A small self-supervised image encoder, trained from scratch.
Training: soap at rate 0.002, 9900 steps, batches of 256.
Rows from block 4, named by matrix and row number. Rows with one number belong to one neuron. Each number is 128 + 24 x the weight over its row's rms, rounded and kept within 0 to 255. All counts start at 0. Numbers have three digits each. After the name is the row's rms in percent of the matrix's.
# fc1: MLP up (model.blocks.4.mlp.fc1.weight, 576x96), inputs 0-95
# fc2: MLP down (model.blocks.4.mlp.fc2.weight, 96x576, transposed), outputs 0-95
fc1.413 116:132141130136118129084151139139184119133133108104112154153143194120095129098108166141123132112145130166098164092126115111112056186125101124122118178106130135117119126118155143132135100105125093128121134139128112181067123115129146126125133130130119119155124074157145117112112115160139119099
fc2.413 099:117137153120154079136131135101121138138124150138135132095147111144113181171195100170101157083103147097157109160137113125112119147154128135101123162164116149164119141124126138126173141172123170134133124139122138146115137158106129142154142138105116158117138162138155204116155112115117121145
fc1.414 090:114142120144099119150115111123103119075132083097145118099113135131102157122120104107152093111123130121060170106138148127156110128142097112117134125163165126178153143135107116100147159120129104122091154099099068119107098093152142094136116157114117156140134134128089114115153108164089110122
fc2.414 096:110137141134123116112108087107153130175108088166129131139107115119169127104093149088096133151110157103126083174131136116148112155147126158090120138106153115128159120142153097151106101144108085148162121078092101117126118118171149111153141150090101132159141130157084135147113118124114165119
fc1.415 095:156191128114145145093142141125128101162120134146111116119087129149107157168114102127164093087151180119149151139092124105130122132133142101129157095134135111115151135136090130109126121149136129149181158080109132111112141117107072153103127155155149105131144114131154126152075130149159114090
fc2.415 102:137125118093108108142131175127131142142141153138110113100149109093128139131092128070169131148082142076115094127106095132153121138109108159140140123136106126166111091148186163169143146113108118117132145127152130089133104115154104096126152122088153130113100143157163129174128139160151133092
fc1.416 103:160122139145145144149124115132140142139138137119130141128087131154109119150161168125115095106096141099101155096118119148145168083153121116140105132142151113139119071136121148118147134098145097118109113099207148132111148147154136126109139118157099130153105128146138142148105097185114175061
fc2.416 094:147138125131135123114104162148108129116114134149125150151098126115119146145140112159142105165134138106100157115117142101097152110148141126183149165143123144133109065142119093114122146120120146104100128139088128101156096150176136121129126121088131127161144105153115136146220087160084136143
fc1.417 093:151093121114145175132135115165155098125108132128130121128097147130112104096103131111103160092128114147143136130157117149134114129106104162102092174127122110141140176151108154148119107077107105140136117142116119084124109122134093105152130038104139113166116152109073128129139099121133100110
fc2.417 100:135163111141141140148142125087100137144136119094142151087135165127123095155117136108100161117127141149097133155096139097137095084105102092160147094094135191170112145126144139140182124127100121129118147115150131131127130170102140130143104136118133127108052151107100148120122099097133110149
fc1.418 102:134120150111146116140122122087159087182106101107129146104123134154151182098096100129145137151116161124149136117102155066132130146157133144131143117123198102083138130122149140112120109094131100143142187104104118095116116125124141130137152149110110093132111123115124105140113110161178116160
fc2.418 095:134148121118135173085108188141164150103132134136088124131120145135125181142121107102153122137126156088081109162162099124132122130100125141069156107126150093143099113127148173131120128131100114120163153141132148129103129080147123142137154095124135110129116147156146123171060131144141136128
fc1.419 100:150108142130151136108114109147113150142146130126147166106128130122090136098125179166118136159166150139119106109102100139151116136147122121128148150102141124119143115156164121135116112156183108118117155137131066135172145162132143160145095129130098125146164092143138036089147122122134108103
fc2.419 093:120164103092163168159085103095142115130120127135125143107124131141069128147113113133092155119159174145122094122123103131151135172148150071104139126093140101123133130095135101095165134116140112108135140076141145108155093120153159137147161145144081150105113141120121140153129110110146152163
fc1.420 094:156108131127108137115114152105138110118114144122136148095123087102160175147177108114139111114146153101131102132158127130123131132133113172128088111147133145092112094137131128139071127119138046092107156143136129118135095152121110137144117146139151073148124120153176142099088169118141156150
fc2.420 091:104137130128090141142132158137136129146121111110107117125139141119147150097120104142187199136126092135158111133118142109165155140115128095133120127113112130107134153151125132102118131126139196073157146103083138142150155136142083166108095094148137113119098091149072120140172150126128126134
fc1.421 100:134153115139106105120152173121104081132104098110104107141168093143098138134101129090121172101145097117146113117093078126148133116151118132108134121164097119159130145149133124160095119143141132095080133125141131142094119114158144139156134174138134120102163117124114071115178093104152093146
fc2.421 102:095163144139136106121145123143141157117143177102113133161124136132116164142120133159159112144181139149119109138124137102145183134110150106125101141085118137128080135165069133126123143113111156105095125083147126151174123122118094142132141153186153103146117194120134148113108127100140121138
fc1.422 086:134206082099068127131133121148172108135143137133132140113119115130126138083096129156120127096129153144149097148130095154103085128127106147108136119146129142157131112116151090125141135170099104138125109138133140113173142128122110149138152124122124111088147106132098123099099170116080064129
fc2.422 087:113147141133134121098157125124132131138107137143115136127073184115116085087122116161138106175112109172131147127096166140149089131124140140165116131168166079119148149150129117137116130163153143140174130129090136150144074146125135134123113163119158137134118111191149134103117128103099094109
fc1.423 110:117118135126064087140127138163150141122126130108116123092116121146131124148081089152123127102116144115161112121143143114140192101118143123120140091113135114118146145114104106087102094136134150169171139104146098188121099122122151112125120101116128157091129136113122100125121120064091103173
fc2.423 098:128143096128115119101118154128164120116142112115122085150093111130107149096165142154106132116124148127138133165167187159098162112136117128140110102139165149111088118170123146151124159122131163120147123095121150110062104116107139142082106170141134130105150124101112124134119134092105192110
fc1.424 099:133139179137144148178071144175122127148118081157146185087139094122130104077108147109099108115134110150113150148125129125108156166134099100130138073119115154101134154131155151091135161098133114114122151105129128140106182121123109113125153127102148122116099122138127102134131156110154142128
fc2.424 102:166140099169103094127174057156107117165149135111095174125113113091136123102115121109158111123096120110149091138143122099116122092137131132123094134178111087161162172143172134103144099116132137137106102108122102125139182126168143123109096146105115128139140140127134123141143130129126148137
fc1.425 116:141138128144125172142138137152096111136129077116087129153171150167098112128138145134121133134166159122108146157153142151124099099140140159116135138151133147143132106117151119100101175122205143096121138149115102112184148142150129124133119155128147129155158074107115071142130129168140150127
fc2.425 108:109098157113140150137182080164108123117163115115157127124138131140113137122138116139142149159122185115138133135149159133136117154089203138119151116158098095115106112104164110131094095119108094080123075127141130147159117136139095130122084113108119125088109114138135140145133142178141123132
fc1.426 109:118155120131119103133110137104116109150157100117140149143151158126124156134122146109117197108077053153122131108084140174132107145148154101142137152177074107149162111129150161129132123108150117126115147123083122159119136121111109145123119112167112133122156125119128147133058136140106134118
fc2.426 100:145123154111124155140168152119101177124131056150122096146149131114141150093113079129101112128078055138151128123138127082188124155124081147121128131143144102097181163129126132145135125148122127142119131114147129112139137163164130131110133132114124110136125153127109140148180134112119113115
fc1.427 100:103146147128178110096139107177102127132122116110132157163123154102144128101130143133102103109175151107101171118140165119141075140127143159108127112122118132182103141134141103124131158100158132111096128127106082093153150185146136150144158125125133101143107101132128070100121138156121115105
fc2.427 099:119119109157123100152112108143118125133144123126103087143072098081122163111131124129109130114108183070139141094129137147096165153178149143113132141106155109127090134114119129121119108133142111090138090092134105146088129132121127127098130116168134131118129096143132055103158145147140093158
fc1.428 111:122055143135132086147147121139130133138135121135136135125103104103130051082085135122123119123163104154150166120115142092117107134107115113129091136083174113158151187138141116133117102145112102112140156146153136127145110119129110134124121141091111114120103105144115114145191126167100129129
fc2.428 100:167138124142057138151125142125129114109105119120129142090132129131120063133113129153116174135115113162110125128146130139147179150094143155099135147161193116146138158153159115175126146143124139105143112125139129115144123118062106108144113110125142156147115112079134120098120114163121175133
fc1.429 106:123143136122110099126141178131157118169155108134179154132100143205117155138103135139118160131127142141103148113172131120099134110123199159164128121135143113176126133111112139147108094163125104152117118128133130126165123144125149134128139057115137138090113125147136130157115140087147111159
fc2.429 102:091106112126135121129093114172101115090127117076114163145160178137108209123123111122092119080126137144114134098159096108099123096102132108099132104130136090122127132133186140141144166171139123140131130148139137148143111142157094130153118155136151137132172097118129136150149140152134142134
fc1.430 087:135156090099089128096108151143141121137138133106103172157117171114139149147118069157117133110130124127092120096108152111155112137092104091116120124138124143145123162176181118165138165122098119133132096118135121134162120138155113157113137141163134117101109128148071161094120145101108149084
fc2.430 087:135129143145123130133141167150134189091120117109110113154065198134160164137143159134146135132112139118096166126132140129133150114130153116145129115092088150093126137145144120131091147146097099126146099131122142126117149117142138108123103107160161098100102122160213134135129131134133084130
fc1.431 096:108158124128076150123138101134148105077147151132132141098113126120116102115143121127173069074126149114137131126125102134134146139115139146107110172103179082147133069122090126126114107136155114139132090150155128084100100152159163120103143164132110129122126158151100132131146166119114117098
fc2.431 091:119162125160118131116138133158148141096168134114103094163162157164094124115147115116103121123112126115147171144147099162122135137157133110160130100138171109187125133096150074115138129132105146113130114128132132104140170145147151126180093131153115114122173181152111133164075111139129130121
fc1.432 116:107114120135123099130121149090126108160134132123126121134113125134109158126080123117128151114125115148111123172130099127138103140127169117130176094125109129187139163153142137106137100126124075110106146131176146181123119096133147161132098138118161116134143129120139146132017132148117122117
fc2.432 098:108119137123161137134104154127133165121132098109122111182118140113127110124120116109134101144135127129161138136146119111142114106131096124126149124102116122144110126141129101119132146106104152104148149173111094083147156132123128170125083140125121125174192093123123100135246134127114131147
fc1.433 114:159113097117090104159138096117130129128144129167116100100141136104132142099163100110119137113107127116146148139116105087155149120138138124121141141112138133076122104149129142105163159093126103123114132118150167199129172163170067132145159079126116089102132110132146128130127128131095151170
fc2.433 098:155137136134135089187143126141143160146134122119130145133116113144145157158130195132132143171112121122130180142113121146099117159144121155142150165095072154149143142158113161168151095128114162104113161132128164083130128130146155118138136120148145089162121126141109148174163122090120127149
fc1.434 126:163122177128137132010113141101087122107124107123139136198143169131121098079122137112117143131126099089129093111134137119087132117126125094117123132112156131154143107141112091166106093099113126116118120122114144099117112124125159123131098121107120125135123135132161142123123125156129145136
fc2.434 102:132151088163175100145157152164160140146143159133146160147159104114147129162110118103097106147123132120121130096147136144110113159159111119157115175110112119125149135114112115122134134159142209135144170139123151158129137121136118152131110079156145114105150121195099148140126110154125161113
fc1.435 090:086141084096124119145119108127152120113152115113103091101146119144121119117136147122150112122101119132065117081112138161110139115136114110179150140153089138093097099136144154170166158128147160134185143144119119110127108066146115116101128106149114158094115121148160112137093163143129103134
fc2.435 090:176108118133111093127126141078153140134151102104132147083145177142087148125107086115171123128172132142103171155144137092118158139105136132105142104144134122105168130132094102106133110135149103152137129138092112167108094118128144108112130157112128168123147160121090129107168139089145149166
fc1.436 098:113133113137096101129149080141053121095149133146144106191153115131097139100138122112133135113145154115094152121097119134145080132159081119117128084168146136067126121154134171140124160137133127101093131107091117106124125132132110119080155142111120154151118112113100161119134126151116138126
fc2.436 103:122128133128118109158108143130129120114154079156104151176196128126155151143115119140127145128082143140125149132163166137135123111143128040121078109147168119134124112164175140087118155152146099100152119122141139169135134121174128132156131126109136120121115146165128126109136119137141082123
fc1.437 106:122194084130138155150128127095160103145136122152139118154105130102063137101093109145123086081136181136136117135141135136137124080131132099103127150105124131112141106142164109138118133150145146144076149133179121141110120141102129115080104137070114136120127147143166133127125117128148144164
fc2.437 112:115107140135126123134137092111138144148111093066099115100131126132135172142183141182094144114126121115151109114114069119114150110099142101147145163142108170118133127095084154138130127126114116152132142171124144137156169099188174132134145115147150145164117119162123145130097113122100137132
fc1.438 113:137087131129182114120088127152162092107143126158134134175119121131143107143077131136124128170113140180158124104117108109135101162108118159121122092120107064081137134151125127100145081111138124159139129154116141093105139127137166137115106194085116098121126132145115137134116145121130144122
fc2.438 101:159132156114167170129108118084129151113161157124128129136134109156126105160083122123124127176141120111123144141131095135110121149172132110115105092096146090114103097214138141136101136158165151137127100147134087128091112135153168134124132127086122113132139151118118141143168129090135141093
fc1.439 094:115173146113110132139099154095076144131134154126125135145114140167129163124096119127123134143167132152127084139149093163081131143119129084121144129144145117119140166184117133128102144130128145114135155147112166076175166109087142156168153131093141135163142136139101116102091126148109152112
fc2.439 101:168149129106116128132086110191112127188122090140099125153093159108128130149164148120150118131125129110135122117124150141144176102115111178134100170134143122109110086174126080081114110116079154118141114126107108156122105095134118144118128134127115120143147096109102177143122117161127130120
fc1.440 102:111102156156124151114141172163146109140131109145106131125114147111146150156095145157064131131178140128182140125173121159123131143102141146125081119155125138112126102106146112110125172103138134141097169113131150103103175144142166096109126144152145119191154110129148135102126148143138093123
fc2.440 111:132111106156100133167133150113162115147168124077175112106122126121162115100143112140109151125103171093143139181116162147114113136135151134082089154140157123111157139148143108145088121153132139124103140153108133152105140141088103128175098133102152166116144104105144112131174127141131156170
fc1.441 100:085184096137105100105130130102108135118152112144135134114141111081130132123118148170111134073154133120105098075141121143116133108147148143164136161139133134097109151144150126119126147132176146136167128150124053110144083108147164080145115144105135139118132101119139140102122156138145088113
fc2.441 095:147060123122116118155148127146121114160089151152125110123145099132116131163110103160131098132108155141124159151124097116110117126120123097149095121132126073126126144120121141149166098107140123141126137128105111169147133183125143123122123060096155132136114133084133099115178151078166159104
fc1.442 091:096122148140155125099068089165117153152157154129101119106118133131107120090158138177129121111125130132183122125116156161145126120110149152149128141130146115133151167172133169094152104117122149132159155091146094144164095100148141139134123108150130126048152143124159135136111150147130117141
fc2.442 093:122168109172148098132149117110130095108165170116114129073139103110135132137126092142125132124139091118102106109083101112114115129112131103151101112094131139086152185153123130164105137112139127119132112123110100153155126145170076115095135181101118162108172151152104126116160140127127122105
fc1.443 088:144185076088117140134093116171150121125114106127143165145127127128162118142160118150136123137150112122159140117099110144116124146099087157130128123147149152097130152158117133101108102110087164104111149145115105184124077113152117127088154146109112118113121120163103083082154140093141133108
fc2.443 092:129121118156150104126162118124100133109132138158118123138096133133131134104109143144142093188121157173159137150193124129105116131095141132140144102101157198115138145179121076128124122153111079126119155108130132109131163119125113121122115139115158097106156135169149122141184133130091153116
fc1.444 089:137111136146124145135155143131121184119121114175096171147084117090073151137146142151133122132141078108144097124176168118127116163093156111174101122079130144138163123139152123123077142155148116160150136151159147147116111168149114110112154119100149149125133159134110140096124130130121113146
fc2.444 100:133133096164114116151116129116103127106160143088110148167106119123122134124081141151196139117104054095122161136133116158141142124118148121134115117125176101092170093101116125128124136140126121149123149135085143124118094158138099135099113138157080159131087127131149112099119167108094122141
fc1.445 102:150130127127082121088145151150130102109141099110101106118132158133123111057148124115107175152097139166064140096131133125072128180136134090124146152112127150145126135134134144139152110160123143083155142116162105107134142092126115119146149148123120112135148184114086120157101113142121130125
fc2.445 107:135096163084107163152175111113135150097117129123129146106131121158123120159137126111112089120128144150099129111152146144127122144150107125142182140089148145153129140088111120112157172147145109158155150104097084096061126091086148105080135119125120117099120118110160152129135119153114164126