python train.py --arch="convnext_v2" --model="self-supervised image encoder" --dataset="regions of photos with short descriptions (Visual Genome)" --train_examples=101725 --image_size=32 --crop_scale_min=0.3 --horizontal_flip=true --rotation_deg=10 --color_jitter=0.4 --method="simclr" --isotropic=false --norm="layernorm" --activation="gelu_tanh" --mlp_ratio=6 --inner_norm=false --patch_size=[2, 2] --depths=[2, 5, 5] --widths=[48, 96, 192] --kernel_size=7 --projector_hidden=512 --projector_out=128 --projector_hidden_layers=2 --temperature=0.3 --init="xavier_uniform" --residual_init="none" --optimizer="soap" --beta2=0.99 --lr=0.002 --beta1=0.95 --shampoo_beta=0.99 --eps=1e-08 --precondition_frequency=16 --max_precond_dim=1024 --one_sided=false --adamw_lr_other_params=0.0018 --steps=9900 --batch_size=256 --epochs=24.9 --lr_schedule="step" --warmup_steps=490 --weight_decay=0.2 --adamw_weight_decay_other_params=0.05
Rows from block 4 of a small self-supervised image encoder, named by matrix and row number. Rows with one number belong to one neuron. Each number is 50 + 10 x the weight over its row's rms, rounded and kept within 0 to 99. All counts start at 0. After the name is the row's rms in percent of the matrix's.
After each neuron's rows are labels from the 100 images, of 14848, where the neuron reaches its highest value: "colour at peak" is the nearest of a few named colours to the mean colour under the peak. Only what is clearly more common there than usual is listed. The data: regions of photos with short descriptions (Visual Genome).
# fc1: MLP up (model.blocks.4.mlp.fc1.weight, 576x96), inputs 0-95
# fc2: MLP down (model.blocks.4.mlp.fc2.weight, 96x576, transposed), outputs 0-95

fc1.222 107:41 46 48 46 59 56 69 55 45 57 31 50 46 44 46 51 50 41 22 47 38 57 52 58 54 69 51 52 32 48 42 41 46 58 37 52 55 55 54 44 52 58 49 53 26 64 44 42 26 66 41 51 53 52 56 49 51 45 34 45 63 31 48 37 26 54 46 39 50 41 32 50 47 45 42 42 37 40 54 59 50 64 50 53 50 52 50 36 51 67 48 46 53 51 24 39
fc2.222 096:56 48 58 40 57 34 54 52 25 62 41 48 53 47 48 51 59 62 38 59 55 41 44 49 53 37 34 53 54 51 50 43 35 63 42 40 66 33 53 44 47 48 34 57 48 37 32 50 60 63 51 38 37 39 73 56 80 48 50 71 43 64 50 61 53 51 62 55 48 48 49 60 60 58 57 69 64 57 68 47 45 55 54 67 46 54 58 42 47 52 46 51 50 47 64 45
colour at peak: grey

fc1.513 088:63 47 46 63 52 31 43 55 74 63 66 46 64 53 51 39 42 69 50 51 51 52 38 40 33 53 44 60 42 64 45 33 46 61 58 37 43 47 39 49 38 59 51 61 51 44 59 50 51 41 41 59 38 58 47 47 41 66 62 56 34 41 55 56 35 59 54 57 38 54 59 61 56 50 42 66 60 41 73 48 40 60 49 63 49 34 58 45 39 54 34 41 36 35 52 41
fc2.513 094:30 59 50 33 51 59 47 53 42 31 45 45 53 54 36 64 66 49 44 50 58 46 34 62 54 57 39 45 34 54 58 59 40 46 59 39 61 32 51 51 63 41 62 57 38 40 57 63 43 61 51 48 59 38 60 47 48 60 34 66 40 50 51 33 60 66 49 34 49 55 45 61 35 55 52 73 45 49 65 63 46 52 47 53 56 41 55 33 51 47 57 46 70 49 46 70
colour at peak: black

fc1.339 107:43 59 71 51 41 46 47 48 40 44 40 48 47 60 33 34 46 43 48 48 55 53 60 51 58 59 25 43 48 52 57 37 50 44 47 54 43 63 65 48 46 56 47 35 44 42 45 57 53 32 41 67 53 65 39 46 33 59 60 48 47 58 64 65 42 42 64 73 44 37 57 48 36 36 54 57 51 50 51 49 43 45 66 44 43 46 76 47 64 61 63 31 40 58 56 42
fc2.339 102:49 57 43 47 41 41 53 60 51 46 55 46 50 53 48 65 53 63 36 43 48 54 52 38 41 31 49 48 50 42 58 31 27 64 59 63 61 66 41 57 52 60 54 51 57 56 39 45 55 69 54 59 46 70 72 57 58 47 59 52 42 65 44 44 55 61 53 51 55 50 57 49 55 60 48 28 43 50 37 44 51 60 79 46 67 40 48 42 57 72 38 40 49 65 53 59
colour at peak: grey

fc1.145 091:65 41 51 43 49 42 70 49 57 44 53 49 72 65 58 35 65 47 69 52 47 57 61 57 44 46 44 28 48 44 31 32 36 64 44 51 48 51 58 57 55 39 45 50 39 58 36 37 60 48 43 56 63 59 59 50 59 51 54 35 47 34 61 47 52 35 59 69 50 44 64 54 43 59 54 30 56 41 57 61 33 43 64 56 48 57 57 38 55 54 56 46 63 48 58 61
fc2.145 107:49 44 40 37 39 45 49 50 53 52 52 44 62 54 51 46 41 86 52 65 40 46 49 47 55 38 63 43 63 69 59 60 32 51 45 50 60 56 53 51 61 44 42 38 55 47 56 28 34 44 60 47 37 45 55 56 56 51 72 47 62 46 74 45 50 58 69 55 58 46 43 49 54 65 45 30 44 49 40 48 37 48 52 52 50 66 47 52 50 41 32 43 44 62 54 33
colour at peak: white; pink

fc1.264 092:36 67 61 48 53 46 56 48 49 50 36 70 55 63 49 49 57 64 61 48 52 49 56 43 32 46 57 78 40 41 50 51 45 38 61 48 63 47 39 41 47 70 65 50 47 53 43 42 48 46 62 57 57 64 52 44 51 55 43 70 52 51 69 54 51 40 29 60 47 45 59 41 59 45 42 46 36 45 32 43 42 39 58 45 41 43 48 50 40 27 60 47 39 35 64 33
fc2.264 090:49 35 36 44 48 56 53 42 52 45 33 38 58 51 60 64 55 20 55 55 50 63 58 48 43 61 50 70 56 50 40 46 48 52 62 38 54 57 59 56 46 56 46 50 54 49 45 54 53 53 58 44 64 44 58 37 48 37 51 50 61 28 39 47 55 36 44 28 57 55 28 36 54 55 46 52 21 59 62 57 65 54 34 47 53 59 51 49 59 53 39 35 36 41 36 44
colour at peak: blue

fc1.481 106:60 44 45 50 47 56 60 39 32 37 54 41 50 44 55 37 46 54 56 50 44 47 53 70 47 49 47 37 51 59 29 56 60 48 45 43 49 35 58 71 46 40 36 53 42 36 45 47 37 60 56 50 28 56 65 60 52 37 42 45 61 38 59 51 46 66 46 49 61 66 51 58 61 44 57 38 41 44 49 45 43 40 48 55 45 65 64 54 45 58 28 53 51 79 67 64
fc2.481 094:53 38 45 51 46 60 61 59 31 48 61 50 67 56 57 34 51 42 41 55 39 49 50 40 38 49 62 60 58 47 35 61 49 60 56 48 46 44 61 48 64 43 51 41 42 52 48 37 37 58 52 71 51 57 58 58 54 63 50 29 52 27 37 41 37 46 73 40 58 50 68 62 49 45 58 48 49 43 31 59 54 48 57 53 43 40 55 36 46 62 58 51 67 42 34 29
colour at peak: grey

fc1.49 095:38 45 21 54 42 51 68 57 53 47 61 63 61 43 44 43 46 51 36 36 56 50 59 36 55 45 54 44 54 49 47 57 40 57 46 62 40 53 59 58 40 33 60 41 29 47 37 50 45 57 56 55 47 54 45 57 71 46 32 47 49 28 64 64 47 44 16 51 66 45 55 48 51 48 57 54 50 70 63 55 41 53 59 51 43 62 54 42 55 58 52 52 48 66 48 60
fc2.49 104:54 46 60 55 39 51 50 58 46 47 56 38 53 55 62 54 64 64 49 82 46 56 57 28 38 47 50 51 66 66 53 49 30 51 39 20 43 35 59 49 60 37 47 55 65 52 49 48 61 41 50 45 53 47 39 65 43 55 38 39 56 56 64 38 47 51 49 58 42 48 44 47 53 62 63 39 45 35 33 62 62 48 49 42 32 45 69 33 50 47 48 49 50 54 55 49
colour at peak: grey

fc1.365 093:41 50 41 55 55 56 57 73 33 54 67 61 45 50 53 51 64 69 53 51 52 48 47 51 57 49 55 54 54 45 60 50 45 50 67 41 58 55 78 63 45 48 39 42 63 42 44 49 55 40 52 44 47 67 45 63 41 57 50 47 45 75 50 53 71 47 63 50 61 83 53 50 63 54 64 52 75 52 56 41 58 48 45 49 50 39 55 32 50 58 52 48 50 59 41 43
fc2.365 099:35 51 44 42 55 59 55 47 41 65 42 32 35 55 55 42 47 45 43 51 51 58 40 55 40 41 62 54 54 44 51 35 46 41 48 50 53 40 54 51 46 45 53 54 50 56 52 62 50 68 56 44 66 42 22 58 60 49 54 51 39 52 51 52 47 48 31 47 52 64 56 57 36 44 54 54 19 34 48 39 44 35 46 51 28 59 47 70 57 51 62 52 26 50 28 42
colour at peak: grey

fc1.514 118:51 35 67 45 46 61 48 44 32 57 47 39 48 59 44 34 50 48 52 43 43 48 33 55 39 34 51 48 50 38 33 44 53 52 59 45 49 62 41 53 41 54 39 42 37 38 41 63 49 43 49 48 61 47 60 59 50 56 39 55 43 32 54 42 76 55 23 42 25 54 43 50 54 30 50 42 45 69 49 35 49 45 40 43 42 50 54 55 48 48 36 47 50 69 32 43
fc2.514 104:52 42 58 55 52 50 50 56 39 30 76 49 43 46 32 45 48 45 33 50 45 48 47 56 47 40 45 56 46 53 45 61 78 62 60 44 48 43 49 58 48 54 47 32 55 39 54 57 57 61 42 60 50 60 60 51 33 43 53 52 54 57 41 44 58 64 59 63 53 54 60 62 73 45 51 62 54 27 53 49 70 54 56 62 52 34 58 57 50 40 35 55 57 23 47 57
colour at peak: grey

fc1.261 100:45 55 45 67 35 52 66 46 57 55 64 48 43 45 54 39 38 46 43 48 77 53 45 57 49 56 47 46 52 46 51 56 42 65 46 50 55 39 71 52 29 32 39 43 43 53 53 48 56 48 57 28 35 52 38 37 55 44 48 50 65 32 40 45 62 32 60 52 53 46 58 59 44 34 65 54 47 45 41 50 45 51 54 46 52 49 65 20 41 33 45 40 49 56 45 32
fc2.261 091:45 51 52 39 43 48 34 38 64 55 54 54 70 67 47 56 51 50 49 44 34 44 44 46 60 27 58 42 54 36 51 52 44 60 41 62 36 42 37 33 66 43 48 60 63 47 53 43 38 50 72 62 33 44 46 37 49 54 36 36 44 41 36 54 57 57 52 63 40 35 63 68 56 50 42 40 49 51 54 55 59 50 69 52 53 52 65 72 39 46 54 46 64 48 47 44
colour at peak: white

fc1.397 096:51 55 39 53 70 55 58 42 58 55 52 51 63 56 47 36 41 48 63 60 63 46 66 82 55 37 51 49 52 57 49 40 38 57 39 55 52 43 72 38 55 56 58 49 46 46 59 22 43 55 46 51 45 52 75 66 53 55 41 58 50 44 53 52 45 63 54 57 44 33 47 53 57 50 67 41 47 70 60 31 45 52 41 49 37 51 47 61 41 48 48 36 55 50 43 65
fc2.397 103:39 43 43 55 43 54 39 44 59 49 61 50 61 57 77 39 28 59 70 53 50 47 60 35 44 40 40 51 55 43 47 59 37 61 58 67 45 56 42 50 53 53 70 56 62 45 49 47 44 51 58 51 68 46 51 36 61 27 53 59 43 63 63 49 38 49 61 54 65 56 52 58 64 53 39 64 67 69 57 46 56 64 48 39 59 51 38 39 49 46 65 43 59 53 40 57
colour at peak: pink

fc1.106 104:40 41 43 43 55 33 49 53 58 40 46 56 47 56 52 50 46 39 52 38 65 50 45 28 49 40 60 44 43 14 38 35 70 53 66 68 52 37 52 81 53 49 41 45 53 61 61 62 53 56 63 42 47 52 49 51 57 56 64 48 64 63 35 33 53 60 45 46 55 59 42 47 50 47 50 46 52 50 48 66 61 55 35 54 48 47 46 53 55 49 36 63 44 45 49 65
fc2.106 102:60 60 61 61 50 59 54 34 56 54 47 49 61 58 50 49 51 47 58 26 41 50 42 30 42 53 65 50 41 80 69 46 63 55 65 41 48 52 68 36 68 47 53 42 51 39 45 62 46 53 61 56 54 68 49 40 50 55 37 45 35 61 37 57 52 49 40 55 48 70 55 44 44 36 61 47 44 44 50 31 37 61 41 44 58 41 39 53 58 42 67 52 51 51 41 44
colour at peak: grey

fc1.472 085:51 39 66 64 52 45 52 34 43 50 44 35 45 51 51 53 37 53 45 62 54 47 46 53 63 58 37 39 44 28 33 57 41 42 50 40 53 54 34 53 47 55 47 44 54 54 53 44 57 57 32 47 56 56 47 51 48 61 44 43 39 71 53 58 33 45 37 37 54 42 67 53 61 82 48 66 60 59 43 41 61 55 43 30 47 38 45 52 52 76 46 33 51 46 42 53
fc2.472 091:58 30 35 48 55 51 36 50 55 71 48 52 39 29 57 32 60 34 49 41 52 45 53 63 32 53 58 41 35 55 46 39 44 54 65 46 56 52 42 64 45 49 48 40 42 63 29 38 45 38 47 44 38 58 27 54 50 44 55 42 59 65 69 47 52 45 27 56 40 48 31 54 38 48 49 50 47 57 53 52 46 36 44 69 44 55 46 40 42 54 65 51 52 53 50 60
colour at peak: grey

fc1.266 079:53 49 46 62 52 52 47 41 51 53 51 41 57 48 43 59 47 47 43 65 41 33 43 47 56 54 41 49 52 62 37 34 32 63 46 61 32 60 42 34 53 47 38 50 65 44 35 43 62 71 38 63 57 67 28 57 39 51 41 48 38 62 55 64 39 53 41 46 51 51 64 40 49 57 53 53 40 31 39 57 76 51 48 41 58 50 45 61 42 49 53 51 41 51 29 32
fc2.266 076:38 60 65 44 46 46 36 46 36 58 67 45 57 30 48 52 48 55 56 53 65 65 48 70 48 69 44 57 59 30 47 49 62 41 48 62 57 36 38 58 42 58 52 53 53 54 51 46 51 61 63 70 39 45 55 53 54 55 77 49 40 41 76 57 47 44 46 48 69 39 47 50 30 40 62 54 60 50 42 61 44 44 49 51 44 54 44 64 44 59 43 51 62 49 42 59
colour at peak: black

fc1.238 091:45 53 30 66 28 43 45 49 56 51 61 42 57 42 39 57 51 51 53 59 42 53 30 50 37 45 48 56 47 54 48 48 53 57 37 47 51 63 45 59 51 48 52 68 42 42 46 52 74 75 46 74 46 41 67 49 49 56 40 47 41 43 53 49 50 51 53 58 49 37 49 51 34 56 53 50 32 50 43 56 61 46 46 46 57 45 48 75 44 33 46 47 38 60 19 37
fc2.238 092:56 43 75 34 36 37 42 47 41 50 61 51 48 65 38 60 53 46 44 51 55 50 53 46 74 58 47 47 42 38 52 43 49 54 41 62 68 52 36 32 44 41 34 57 52 63 54 60 51 47 43 67 38 53 66 55 47 69 59 52 67 38 40 54 52 55 52 49 57 36 57 60 34 58 51 61 34 47 51 44 54 40 44 51 57 52 52 28 54 38 55 47 45 76 61 53
colour at peak: black

fc1.28 096:52 30 39 55 53 32 59 41 57 53 54 43 39 47 42 56 45 18 63 60 49 43 76 39 65 52 46 57 51 53 55 49 45 43 47 73 35 59 56 58 52 31 54 53 66 45 60 43 53 42 49 49 71 56 39 60 48 52 54 30 48 43 64 47 47 57 68 53 43 51 50 61 43 47 68 67 44 52 51 63 42 43 46 47 52 52 39 38 48 49 60 41 51 29 50 49
fc2.28 098:47 43 51 40 41 46 48 42 46 38 66 46 41 53 52 51 47 55 46 60 65 46 63 33 31 46 47 56 44 62 58 72 54 32 36 49 54 57 43 64 44 66 63 45 48 56 43 61 55 56 49 49 55 55 40 71 41 57 50 37 45 63 49 42 55 79 47 48 38 47 42 65 40 38 46 43 61 58 70 55 59 54 36 45 38 52 55 49 38 55 30 49 54 37 71 56
colour at peak: pink

fc1.564 090:64 78 38 64 70 52 49 54 55 56 51 41 57 47 46 62 51 36 36 64 41 53 40 49 51 50 65 48 61 53 40 29 66 63 59 44 38 51 63 39 43 45 53 55 57 45 40 26 44 45 35 43 27 62 46 54 46 47 50 39 38 51 57 55 47 50 55 55 69 67 45 50 48 45 46 49 49 43 46 38 45 68 39 59 58 61 52 67 44 48 44 46 37 39 44 38
fc2.564 092:41 39 61 29 41 44 56 40 52 27 49 58 41 57 27 53 46 55 46 60 48 52 55 58 57 63 41 50 37 49 66 47 73 37 53 48 39 43 14 43 53 50 51 47 44 52 47 45 52 43 49 40 41 60 48 36 69 76 47 36 60 42 37 50 44 51 56 56 43 53 36 43 46 56 43 55 51 46 47 54 56 43 34 65 50 46 61 42 40 44 51 50 61 59 52 36
colour at peak: black

fc1.505 101:47 53 45 55 58 57 50 80 52 58 52 49 46 39 25 64 51 54 54 52 49 30 45 36 51 49 43 42 41 47 59 69 53 35 66 44 48 68 57 44 54 49 66 37 61 29 63 56 56 53 56 40 65 49 51 56 33 44 36 56 38 54 47 43 42 58 51 56 68 67 51 38 47 49 59 49 52 41 46 60 46 54 41 50 58 33 41 43 51 30 54 29 61 53 45 47
fc2.505 089:39 31 49 51 51 42 47 35 52 36 51 64 42 46 52 70 54 31 51 61 47 44 45 62 29 59 59 36 49 30 53 51 48 42 59 53 40 63 43 50 59 39 55 62 51 53 51 48 43 54 51 43 58 38 59 48 45 48 42 66 37 50 53 41 41 42 53 40 42 54 63 38 38 67 46 48 41 52 26 48 48 41 56 54 59 51 63 62 52 54 49 66 59 47 72 82
colour at peak: grey